config.yaml
arch: "resnet_bottleneck"
model: "image classifier"
dataset: "retinal OCT scans (Kermany 2017)"
train_examples: 98430
image_size: 24
crop_scale_min: 0.7
horizontal_flip: true
targets: ["finding"]
num_classes: 4
norm: "batchnorm"
activation: "mish"
channel_attention: "se"
drop_path: 0.1
depths: [6, 6]
kernel_size: 3
stem: "single"
avg_pool_shortcut: true
widths: [256, 448]
loss: "cross_entropy"
init: "kaiming_normal"
residual_init: "scaled_by_depth"
optimizer: "nadamw"
lr: 0.0023
beta1: 0.8
beta2: 0.999
eps: 1e-06
grad_clip: 3.0
ema_decay: 0.99
steps: 16800
batch_size: 256
epochs: 43.7
lr_schedule: "poly"
final_lr_fraction: 0.05
warmup_steps: 840
weight_decay: 0.0
Rows from block 8, named by matrix and row number. Each number is 500 + 40 x the weight over its row's rms, rounded and kept within 0 to 999. All counts start at 0. Numbers have three digits each. After the name is the row's rms in percent of the matrix's.
# fc1: squeeze-excite reduce (model.blocks.8.se.fc1.weight, 56x448), inputs 90-179
fc1.0 111:511481471506538487548479527538476489440505523445530561523546520441552489524489508437483478544497560539526458511440558505504494509537540507514484438508514515502514563491524516548519465480502497529524449506538447470498568532467517451564571503470487506435540526543391493476
fc1.1 110:578538465610552507539495516512508478557460526448474517480517509467485491549432540502507403470517516437552521545497478536541538522524535505508509520577501549480557528578540518611509528518524541522475504507503520506501516529488462436531454429498531512453534566494519582545
fc1.2 097:509499510509555474560452502507529487555523500446465501531512477480463469518460523444519476519529516551507487500499536539533485555519534511576508460515527523486507569476501506533526528491534556563532561483574563486519520540542471469623483462487483511384529542528472513481
fc1.3 055:571474447536529527537525471515472487437495500506481506538530525492496481513534486497463492538553524456507496467468528487531548506480525557448496534524396551484518525457457503519536546507524527520554424556523544444526487438542469498508490487533544480427501534512437487498
fc1.4 101:441477549541535540517538450554516482507577479479487439553519440512603500480503529505553551478525484560528493525504470514499483457545504559576480508452503494501568474451505549544461540580475474521567524454546512477477511519591538493493497521467499503509505466536502637507
fc1.5 096:525532519463502488534501511511564517479543523482425531459525507471558426490447580542536459505500526523524444454508462559550477453524521492581531549540568548472533442527506564567500543543544515518574489509571480494448425568605540498521486459490466553482519484542529572510
fc1.6 102:445440490520559531488509491492504455451550549550521492563442494542569538499510467472530461512468411548490507468436511466467512518537506508536444464468524519510526555505514501514484462509438441486572470434524502560506572492531572464499605497441464511523500460519465563479
fc1.7 121:582475459518485455545459548533484502571446574409531510484531538458478451562418501528433471498548518480491541520477542541527522571516472489479473525561467555494458525451523429494543524510562520551435507508464528453540542448411430480475466504502515479445558560479524456515
fc1.8 113:439497566515500517432509443427511448523571462488403447514475454511494471459475479556520461490502444496497497495487427464480461441460478559553463492472481437456467497499423528473420503488469496488544514451562502557454425474618550518480482469503502526555444431516537501451
fc1.9 090:457469494488518511499482469505488489459502536519504430541437449559590588552514454591526456434501480504492523547526520474462491508548523544493448460446448524473487550484501519552469464503454439498539541444550547499483504467545562523470485457447432445540502437524441526508
fc1.10 071:453454524497490448503520463480517505523505459515508563542489460447549507439518482478540491503514533481494471488506491514494513519470549445509548489449538475506546543518485516533495493511494479504489530477575492417476546500562486501545519482550473567447525501508452482453
fc1.11 093:474461484593476520494549471483491498433482464538459467504428468523506590522575480496521431497501526507467577507463571491450527533550524506484505493515463491482493509528476473473456447486488493478572490494596452621542509516511539481528580526506450425553491460501501514500
fc1.12 071:531470480543584540541463540526452514477501522522470480525449516559526498587551482498527438542486509496468568544433562441484522603550470499495478485577500525442596525500483477535542469529530530495500526466517470537476530501486523511491545541412418464461478462522490501495
fc1.13 054:497439537559531496496495490453523445476401477537487526504569543498517505498561506425493487485555578449485520546413524526502529530438567509484502525569552490504519508526487489525478574513494471549569559568534526443484540407519457466514507569476538501514496547561483607465
fc1.14 155:518418435517508481512452523531482506532501523463550527536489500531486511550505470428442459530543493512499556525433552500511537587498455493451472485543486541566465563465504441453492506488470488522456511517493559510536520485455472534534518521478445413490500517483491472464
fc1.15 102:504553527461499519513520548525488560467518552524505563481531555481489409500494489479469512487415560549479439462532519519527492488545445466503494506519536531533515485451470521515526481506528503502543406481478465532467576546437502448523551503511449530464521548556459490491
fc1.16 086:508520494518523532535510526523514537485504536474551548477554550478509453560452552537471480514494552571507469504489494532513553489545525517543574564602514510494584444467559465536514537556514501510581473558520508483505565517465523482495495516534475517489560584500444486543
fc1.17 121:469481504461559472548517473511537487462547502527477496482500467482571485429475519538535540452450509527517448468552458512514479478506502506541500470428556462486546519473498544546485478513523445516526516442487496498463486547553523436540538493462459572468454506564452567484
fc1.18 093:525580556537472511496558482488560467505518454575554541508509497502481487475562552525504459525461501491575524502540486543530445491433574449535527600506557484458494497560503486526506544519498481421492483532486517549501431506573496527546477492549536574479483509451539504563
fc1.19 071:393460469478455533500551535518519466525464475637501420497475513549539557523552464492538511455536468507493510553436508507526531555547468547495528450493502548554450397471542500467463488483462510486487480495518570563513541515475495498437587530491514449542479499442512536497
fc1.20 117:466457484547475511448567521487485452467525501552485445498457476502501598542567453493526496534500470480480586519470581453422518503604490487458457495495429496510517496524503506471498458476466491440523468541541475589576569477488502488464549551429480417604447420465520512508
fc1.21 122:488421457454502427484435512510481488493501513514497501550483497499457492524451428491431491490523518503437470465438510488448489530505436500465414442491412513545448508425463499442478473473472519454462516512453488462505525453418461541436462496442480431505475495485474465484
fc1.22 100:521488467560452522461513498498448471553460478568569471465484510494486530537514487490425542536573494498482509594509550439493475502498476462484538527514491542562491459542573456438502522509541546498439497522466502496520529460465468478445496545514506458529524482454538464473
fc1.23 112:562525479530502399482477488469564456539487450403416615494489510478427448489409517447515476520483558470513513465484515521521478470457473472558503524535497455469492566519517530537506521460496542461499542451529510430439475531538428478557428484530535538403504511523532542481
fc1.24 080:526512550503547522527506524510565480504540479505495549461479506478481432521389544538493423478501525478524461471425515515540520495448526487491529480498528519481540536500518508587498557520508497559582495462593483520443519527503505420551518461464447517429484540523435543493
fc1.25 091:488509523428549530576455578544481505490486569484559497551503463479501487495441503494502499498532526529475496410497504542558492514559445495445447447477499479553525537358513472489522532457523491509503515506479499467469535514413473486531515476471451475459500568525376429499
fc1.26 084:438499508510509492504506466519526463592549483457474542539539476555503460469507491515516497481489418472502503493461430502537464466502454532595485482533487498474522481457467514473502558515443525483559547456518496495458454539522497534519464538502524504501436448539538514475
fc1.27 109:471433488473472510453497504481488513494527480496568525547465488511507556521496418454461526543549493530465558441460561505524447514469466461454451458457486470565473541445504477425513506466455477475490555483519512507511486481490521579521488549454439460455458509485467460477
fc1.28 091:408504519499563551548494484510529503479520505530523426593501474573528476507500462508527493474533466562529505504427483471477486499541502608564494423505475507494569441443468546481494464491527492469543555503568537548516464511566554591456538474421488510518505482539502542511
fc1.29 093:430498520527530514524491458531469491470535538519509476516464470558559464474421494526537537446515490512515467485469477486543456517546466532542470445544508509495519496478535507505508515492513447525548553452608534506460546541589527459562489505394441550438470517573453567450
fc1.30 079:471479455520565519527476476523550510444578486541493520551514457591590514512539496465499510460548453567522499495478544534544506494534521499538505486464568474477557452489533499512477551536505439543534514433553500491489500520547570514525537521439492495482468492540424577485
fc1.31 121:498522526506469490460483501495525502537493456439534563549468473542443461526453469402459466530605513484507512477472522504512464551447448457471516523497500493557525533480531452469535562465506471500490547463576531484484453469510485537551420537514446541408494528489498446437
fc1.32 049:531530477509490502469537489533485519439485516501507556490550517539551512518436512430448526496523560493506541541474475528496409496554521443526517507538464446450581478564512499536530489517474451495527494493442523447520491469478590520441561530482463530523553519500465469468
fc1.33 098:451532504581604539481535398454505420498551532460479521526494507539559485497490516447500487519545429563523519482406506481463521503521544529532437441570496514484492526488488516518480506513456480533512551461594491568500557486533566503558513467441455474464475486533479566472
fc1.34 091:551553507587543511502516535506479439539475485402513519461524531472510476524463541475506468502560499449559575514512479495582528539421550508543532537595537508457506575554524482533468571518537509480475496489501540511497481510550492483556439461553519542423508557447560486517
fc1.35 097:494475504428557506557421526533468531520448549449525504581551460542405464509450461470437504432494504519461484464443489560562530513508463572488408441543496496553499501443468526455497511496506541488484523533506516394538502500385471535454519471504523472448478552506482462443
fc1.36 121:556464441549561526521463498529492505534480520476500515487471458510493535538503504479515447495585453461512576560504500543486534563476525554515521490560445521512533553543521482562512498527506549493431541520462561475507484507503480473498478487509545443504511525476545544514
fc1.37 109:482443552449492480504438520481469490517539508400521439540462433556538538486404456488454536479557485547484498516510500502539445535497447553524493496473474502546431534420492479446479533490477484505518611480525563443503476481513509520532468485494482509469442513543482489466
fc1.38 110:471487539458475511428526423444547439555506415533469475497501500525470510503538507563535521533506465445479527543523460513492442490371501489558489541482472458460435465526461546477476512488450511455493536500503515513469424488606520573488456482537526582580459481483574503468
fc1.39 082:447457539477583498523454504490537509457529499513542535545452454503497519508456475446469523495478455577542477405422518546481496485566434487544459459438535447477550546447521505506452439450523443493500506515500497498437565547469537445550563494464492534474503534554362481447
fc1.40 103:553568478527463524530559528556498560464493525490494539458509572459458447516479512505510492509479529481493468508495562533498535471527509438468544587574511511513526475490539457527540531518619512503503414590470454494508547482471494456494498526558504492463542564491498448534
fc1.41 117:483520530516444510402556468456469500497496422547555504463487483504464516515597492519473458534513496466461534552534528466522461523459532471423540562462524541503436470547543451421513491475484494433479533524543505557518462423525484502515458539497531513598484497435541424491
fc1.42 100:530419495481456532457544512465462457528463458507544483432459481515490599506541501538462476456522438473444580544585536466476486541484504502400462531478503502489429538548508451493464446489507469537498537493498517475570472459472500475475525550502476480547455475441480469481
fc1.43 119:463499469447485556515476532581505534433501520508520529489491536481545430504512482506475497483480529517451425420491538474441487483550505428442501575518499520564520477416469500482539443500510459532512462513467437512510551497435558500479494485537451445509542521498430432480
fc1.44 088:482438535501502443466498492463504491495495498442540548538447521501464503502473472415520478522510539524496493499431552500478451530496500470474474441526475447486499571492457506479480495434500475487502533488599522490536532522521533554578512526527435519429498467507395474417
fc1.45 123:490438480517500493521459532552457539491479534481521521589487480532481518556502457449443478547515472550488543520408566517513540585532458517443450429502461574533522514427483482428537495458487510572467518489487484495575546507410507532522538528456412401485493502510481462502
fc1.46 102:524492481592481494522524486526501532525545549499470471480578530496525518545480549509482483486493511530524521555457535448498556438592547484485568552558470568468561502507538504518512479557533526522546448519494506507499573491481522491504493496558500458475546536513496498581
fc1.47 100:511554511433483569500491576539486565473472549535528515480520566480455509489499477530470550475469517542436483424538480463477465462540449471484513561432477489558419477432429519426488477497517446543527446562471469473555541456458502472486536494537540490573521544522470450546
fc1.48 076:540548518531506500513534493549506511508473533500546490460584572432522549505522571500525466506509515521509502558484446500538536444423607501526578568483510595479573481544571476553461547543475560472466449559432482512463413487551515436485463484574536526505563546498505467510
fc1.49 090:476482474493608544613499495523527524498540540498501472532513485559599476485508469505505511444483472590530461487470447514445534457531518579544456415477575534477575490441458548527534448498429455520528491485543490571496521517543553506511495460468476486476511477580464581455
fc1.50 091:478484455491623559514479511506509443500517529503509463557460456563623488488542507476536461466507440556516552479455499528454503538541522538511425441484575482519570560502468549521485458518460509520497514464554500595508513539529561487531555509415443514488511495503473593497
fc1.51 096:468505458459513544514438594525464494527490562456532524554487438564536422478473520425447533468525461509508488423467514540535517467515422445442464455470496523575508521439511498504555516449505491524489479490500541484496522569439539505535502495468448479428468562511418477479
fc1.52 107:471506501506543539544495501519493498464540551497570499625477479573528509557508458430483484565533485574460512483365579497480498582546501503458440427529511515491520515453466526460484446467503478508494502509539526500559540543440497537527570479433468439485486517534442477475
fc1.53 109:454451576530540506520524500471525478436566502508496484507431441562564530481490477459535501466567453511531511482475548477516468536544529525499506469453519491506499536494490475494481488517518399529582566430593550600503540502557575509557540459446410476515434484552459516473
fc1.54 081:534569490503516495524530527613461512502516544491483583438566529426519459514487546464549461501443498476531467505476498555479556469551486454472514542517540527485567473496574454565545497499581510544469452508532458514466529531520511463529520502511509500495564609485521483542
fc1.55 126:559519490513465554524526552552485569516466583488501503456504579434436477544522561502460501503460473503502508520515549525488541486527532397467578548602507564559485474523527480511542524541580517543488444553471472505496553503458478437502491491549525474519542550460502430539