Weights of a small image classifier.
Model: 24-pixel images, arch resnet_bottleneck, activation mish.
Training: nadamw at rate 0.0023, 16800 steps, batches of 256, held-out accuracy 92%.
Data: 98430 training examples, 43.7 epochs.
Rows from block 2 of a small image classifier, named by matrix and row number. Rows with one number belong to one channel. Each number is 500 + 40 x the weight over its row's rms, rounded and kept within 0 to 999. All counts start at 0. Numbers have three digits each.
After each channel's rows are labels from the 100 images, of 14848, where the channel reaches its highest value: "responds to" is what is common among them. Only what is clearly more common there than usual is listed. The data: retinal OCT scans (Kermany 2017). In brackets: how many of the 100.
# convs1: 3x3 conv (model.blocks.2.convs.1.weight, 64x64x3x3, each kernel summed), inputs 0-63
# convs2: expand pointwise conv (model.blocks.2.convs.2.weight, 256x64x1x1, transposed), outputs 0-127

convs1.8:455540423515537494483473554525574508511490485517623520514484501482501461421428480451511547534514561528523533475441475496514452476479467468448473451422506529486426563508504504474448543497523517
convs2.8:467460506559492482491498519479491530469619517472499498455487493476510504432439489506628522519444546503496607517527475462483571534505515473500474468575515507551522473470545489493475509561472463564532466480490542550449493528491527451453540464537427532475456441446504492465520615465490551464537505528471515529543470492523475473545484477468557459488507406574564534491521498536508497481505
responds to: finding: diabetic macular edema (28)

convs1.12:520489459440463516523500475475554496486530530450549468467537475459504566448510502532489518404426447466516520440433513476532424517542445532415489469513501487520562505564529470479468540528569476
convs2.12:490483450478550531474545465523520505545516555520507430437468545523478484475424517483509541473563461448516530514522492440479517460505490496533496507502545473409490541505495470540503542498400477531469511513568526462500480507549522462455498466494518442443496526445520484482581548512497482408557502500531549526536463530511519476528563518504407563501418521496445496510461481500495575546435
responds to: finding: diabetic macular edema (52)

convs1.63:511508523480471514547497511453536518565556519516512517503506432456460478485501504558500463541468443497471398560543513535461442564557464502521453514520439510584584522518509489550557554502559487
convs2.63:570464485524496502528502479489508489472506590450491514499434421537548576534571531520492449527445505515460495477479393510574595563459514572444500479511466522562496498572383440480507475537565486506479532490385576486442411501457496491529479542512539540516473533583450527495463555452521527502525560507544543527490530498521515513482433504518474506533508570503504503411480508460559581488476
responds to: finding: choroidal neovascularization (61)

convs1.10:435464455456512572472484543556510460448571467573517476457525545529487524542523495479402530425521557491489480490540438538500470508475563478503489581502503477513499480479460452480549453459445526
convs2.10:486428534479483530482484457592469543479509517474506552548510456457529448555505512514473532443531574570499501486491492487533513508483518515533459548485535538517502598494457423520546488504520527536451458432505498490492538518480532576418479486545478529580535461531546545488506520455462456488480461466428472531534362457526538481475506455450472507530489455461603448490569541484414540508477
responds to: finding: drusen (28)

convs1.31:513486529503503479450512478501464538395482468476501463428585520445486550474490506464505496496466497492509508483525619508571462490453463431465474485494483514522521426474495396470526501565531533
convs2.31:429498494470437483516495490466463488493509543573518461459492442477516484467494506451454462521574494537435455487424498569478497509550522524529557471501503469457476492494565494432552564513484413480530573470507488512508486552446494563484539441456528514524515460508479573479488413489507498426499492508506448564529506549501562526452479547487489491550474472530467521496481438508458515573422
responds to: finding: diabetic macular edema (47)

convs1.3:520531552443457546480490552520495570491489460532539534475479472533468407518469479493416450517493559459479460522458518482496487563489540479490508514470564555467540517511503542396554503463571447
convs2.3:534466510518501476495464491453457520481424511529550476407467418422486495426494424503458483499549515539490522549562403460521482425500489451509488473454494532453520505437550475474559470532486530473506497447479468470485560543468499518500464540523504540515452466532457549540514495465472513527452503448543522434554531396506475433560467562466507518492483539513502489472437470472550476530512
responds to: finding: diabetic macular edema (46)

convs1.33:405493498504505448542495607501459462511451517482494474535524535521478507390434515525476451488521529506466509505528532534489498552468521506420476519534509497551521457516456462463503465418529407
convs2.33:471493548498573500492509492506473589490430484516550455529500487519542497445464536476474597465496618480481509532450497527484469527442531501506522506515488520498510484520459537453542498526509478653543527515555559536451541498401474528542439557528483546595516488520499513498504533564525460557428476453480506488497436497466554512566466571560567421495450491492454476536559483519524431418507
responds to: finding: choroidal neovascularization (60); finding: diabetic macular edema (32)

convs1.36:528501504508523452497562497539517501421493532569474487470485521562531496488515487374468480494552485531506555472467497486509565451527430487524558459476480553490504485493529544504412481537405444
convs2.36:511460459435449508420575370537533527556458536484559546520559539548565466471524528598510591423494466525510489474473474556535470567492537539444541483553504502473519472470414516490492554520520437442500541567471472495519513514435486433558502507508491514487493476506512523506496496522519445468512474446508460576478507480505504501515557519507473552520483476436533544503435416456476473451514
responds to: finding: choroidal neovascularization (68)

convs1.11:448552497509468425524489529462469544454434470546351549434505434534507523552499524499514456473515419514486507489471516463554500509538480520463566493503523520491489496488504444519509518419498527
convs2.11:504514501514565434509478521468540527541451444532469522505542511508480477581545498505454435493498466503505555477460451510487479439425448488489513534502494533508573503460486566504530517439468530528389531476481485494553475448518492532525500491449504488504465525435583497445443467475525513487512485523528429541523517486522532512517531418459475573476551528523515583458527482478403469526447
responds to: finding: drusen (29)

convs1.6:499412429519519401509519451441499545506528475536565538497524515529478545423457484560486493465535469569455519468480526489461528514435452461490455456467480486470520524566569513563481480509523524
convs2.6:578421525502501476467470520517486532453492450460472491557555556460513550545491450534564559539515488515554554506605562517477467455459585485468408487447480521452557496469555453483466513536550479534549613509470423524492481523547516495468526534454480519495525492508499504528532435563514469482541490493444543455502551491480520474552505566512433536520523557469488529481487537526522513560563
responds to: finding: choroidal neovascularization (81)

convs1.16:526481428514558459465537451484532524527513473543547527521615497479479466475457453445476466482535460503575497521438534515566479505533409507471427443463510497446499512521517506518514534561558521
convs2.16:516502484502484475462514547488463452517447439425487473490520509540530512535533497477389485494514453553500552468451496523508507531528541438485444554453534520520508502531536482503548537432539492445495504529496415486488486459516481484443473538481481575490500546485539501486488425483495579483547521567551489469517413513491538549546570504436485490570452539540544523542513488430518548473428
responds to: finding: choroidal neovascularization (66)

convs1.52:517479459497505381579555487454517496461476503432551566494481492489561494528428476485487602508535424544559484476491481459498476560472501503449500474497445507513541465541472460461503515474532465
convs2.52:512542580502506483458515520600520588538432446449532501490448409504503499527508511507460571487507473544492487493521519492488512458468496478448522509534458428484531530448590488496477488515517475486515437549483515474526468525580521542525503474615469460484557503525488512511475609508487537525422514554530456489507510543548550518486506558446481503492451519457519469534537528441531456468519
responds to: finding: choroidal neovascularization (66)

convs1.29:483439546524550522516523561535472445467539439499562474491448487546503480444434459536447452479528472540499471445525525498478583546453430515467447485523550497474548462531570492452474494454530546
convs2.29:491470534522540509494528505436538508486442459543583465561514456474463460556545511442471481568487518402444503534544438501429487502493547449484464556447510559481570532441467521523438484563526544516439492537554423488504439548561504535486427497447525484510496505516508519456469508510420440512510460507516559496471514490495490454547552513508430498576435491491535484457528539448494501435488
responds to: finding: choroidal neovascularization (67)

convs1.34:458510499456481449549459493448446509468483508521414510465497453489511481457549487517462465466522473482558535500498570539499557587565541469539471508535526462478559515470472516394479451414494516
convs2.34:485545457488529469602472428496495529463483467533518477479448493499491514524391588476487518518432540476502479490517494428490564467482495530504510551524511509534554461454564509494482504416550488571564500506501561485503532476497515479490497458567477526508508500532479520505493532474575534518521517548513436432460546470513527477542495582474500453523509523498525544493520499541543461501484
responds to: finding: choroidal neovascularization (61)

convs1.48:563446572497517491455495538567484454475568502442496472503519442487525502509489454483402453555519525512509402471482567509468517456475510556553525508499530596508508483486477482478583496480520534
convs2.48:538416402514467510489532519501493474562490566525493468448547471478505512419555522491408504521480482490401492554543479525507435541550441491468483558508427512474531489443531561495478513444498512465507480483412460522505474430452491509581378485493468454462536475537487459544549536499534468461460485458431504401456515509467497563508451496463491486450518493481473486485469459437529505487476
responds to: finding: diabetic macular edema (28)

convs1.35:555457474547482515480607459497597455503427527488563462550487450501479457549456491490473432509474462518480442533512560535513523437475524477545485430500525472449470549553518511492506528484455513
convs2.35:533449510515547526493389502412516486451495524457486497453558409476485458500544588483471594529548509522530456567525520430469543554469476391526579448561458490487512571533443482454490463504503531577550566444532508538574482431501449498535558529504569507531490519515483509443460468593575501508479503498514508561405458476490501470510498452491581465519459547512504512471509438427486453506540
responds to: finding: diabetic macular edema (33)

convs1.42:497392487534482492501476531434502479493525475441513496495502472499451538485463492514525514502529468492413547504480527526434477521500488430461459537434466433520514466506533425483440558417596504
convs2.42:540523521550508535500464531478474480469449469418517507488545519506513496539506438518471481505439559463506517487524475481481489495534485434453524474425487507431553477544524456495478532537500509461484512562502469455512515498514495497496509515462469542456535537479495480494564538622550530569517463508489500556569568570470500522518550480519397520513536505508475509420485503495480466491577
responds to: finding: drusen (39)

convs1.38:532522546392441521519500474481547445440523490523477469496564440557567552549518435451449469491494471458484509458525465533491512558578489459532424492512531523495520516523506528450494451512557535
convs2.38:525595496480569512510473473481581536528488452499506503472474551549464383587454580439491542532520474458477482469479471520484549440537555502637508500452542534431512489402496533470467529511603562495481508530495486415447494452453536515525475429439465478449487581510553488457459478508502489560494490543520471495474484503557491505472517505605431491507476446579548581450491522493529517471541
responds to: finding: drusen (44)

convs1.43:500499566504545518455453487485483476506551553457407523483450495464500486547527490531429518486470464504471493515414434533507459519533537460491505516498536563473552437488427386510559456489506483
convs2.43:429481501491485499542458503505535548447532476489501517463502416518544534513469496442474508528552557518533428514559511501456485481486471599515481533524522473513458442517540502406512467454528462443470471466473545522525573499463448452462475534495473508442525519495497405484460460482515507518502511501460440414469498509502564498444477492460467488462520525428495475455525451458477508501526
responds to: finding: choroidal neovascularization (79)

convs1.49:499491442527502475503483544510537464469522468456552520499512527516526537553476506512498578546417482492478576483469541534487470517470469459538487446405462516501507460580499499473472535410608543
convs2.49:546516491489543445551474534550436533518494423466472427516470466460522586505471495468516484425508522502446502517501527451457487488505563507443473452482581427477527527516554533541449480510513521475508466483522459485468508497508454451470578482503453446506451502444477557504553462502528561568536474526532468446508493576441467509484512479533431494477442440488532457481484508460581527502484
responds to: finding: choroidal neovascularization (90)

convs1.14:490532492496451465545539509500535483442506510578531445443535442544512501469462478466507486427459505464427529490414428457484506578533494513471514481431494483511601467511414481474463490501494487
convs2.14:465470455490578439586497476495507496528472479492494506536477561523502499481535523477512555458500495491499517594549506524489537510516467503522477445536520468464444456501459563556489521475475559465538531535528479539476452583565509424491487531535528508464453594510486564537443492457514453531532533532430496517518520509532574511503490474514515474597542516534509556476550493514439538525481
responds to: finding: choroidal neovascularization (61)

convs1.7:515416483453510478475516498435550478455509466447469506471520482513398488459552476451453473451465531499507528474517511475468478477465426469441538484492458482493465564428429477509419478548471562
convs2.7:470474549468502483532571518437580512538490514485479581505543536481493465491513595482416498497518521495572483541542489485518416512544555493538477481538505536446501483457518472529504539507496545457463523474552462510530402428569524456494405480495474498469416548451475498527471510540465463472513464519477563565531494470535509486497514503463418510507509501497508568443508538477544524472515
responds to: finding: drusen (31)

convs1.25:522413515450541436492441465555503542525503463551416548508474525492517532437566474497495561461465472578496477476504562465502486474429504462438511512541547468544480535487463474480469502433485554
convs2.25:503558519527553568585507528516492526509446466531421467483449484511546523544453494515486464575513512492466596498513470541474498484552490528554491559502506538492538481480525545528463582495448522466600584487548516437520517434503509491515495568505503517499500524436495477510524501482537573531614516531514521578521492475551535562484524527471476515426496473498481514525496564490534471563489
responds to: finding: diabetic macular edema (31)

convs1.54:500530476506543497552520421514465533465461512543437548515515488491535488462531451507557485489448438498514560501402524423474500473484447610449499538520552543510543521502506557460463516526435489
convs2.54:506456455432501502532467576522521524494528571487454569461499465506481439466458496533473472500487515517463517573499545500574551458537497520468479497553596533506507447529501552480532574472510491474514519525480530455544489438528510481523462465564433481489513538505503482572538549477529520505521469496551527520511476451541499624517451370396490565543462461523536544536446488512510504519378
responds to: finding: choroidal neovascularization (64); finding: diabetic macular edema (28)

convs1.24:501460539475496511530525566465538500484504514495548492477543587454450522525516529458541542449461502530517534512494479497526479548474446449559443497455482547506509492580489453478555550503641451
convs2.24:549444494523499460469442399439489560503415532480431534485534533553466524496573484458502441467514498473464449420529427423487462490472488484483479528518406454489467509506462483447408515503478543441474491508508534504401504454554464525482450491512457486452479496511477492538423430473499478493486492482522466481562556536541581439420519520526440525529531527433486488519533471499446486432458
responds to: finding: diabetic macular edema (29)

convs1.57:555505521482491562520482572497491466487469479463489467547511476440554468472501547456478467532482500431464509463570640435506501491494504503534467513503597507540556546480540458524498521497428490
convs2.57:561526521450503508520488564527511464504525572559535521521462576504481499483481581518490460542518532513482407551497471425536490540484467497503555555474459538535468467514504520586473513524519538463500538511458483474474495525517483554535478533454463543576564517552500520429562563554472479508490467406504433503480455454503529455526491511506496547447513426573540523481482465437535518473496
responds to: finding: diabetic macular edema (51)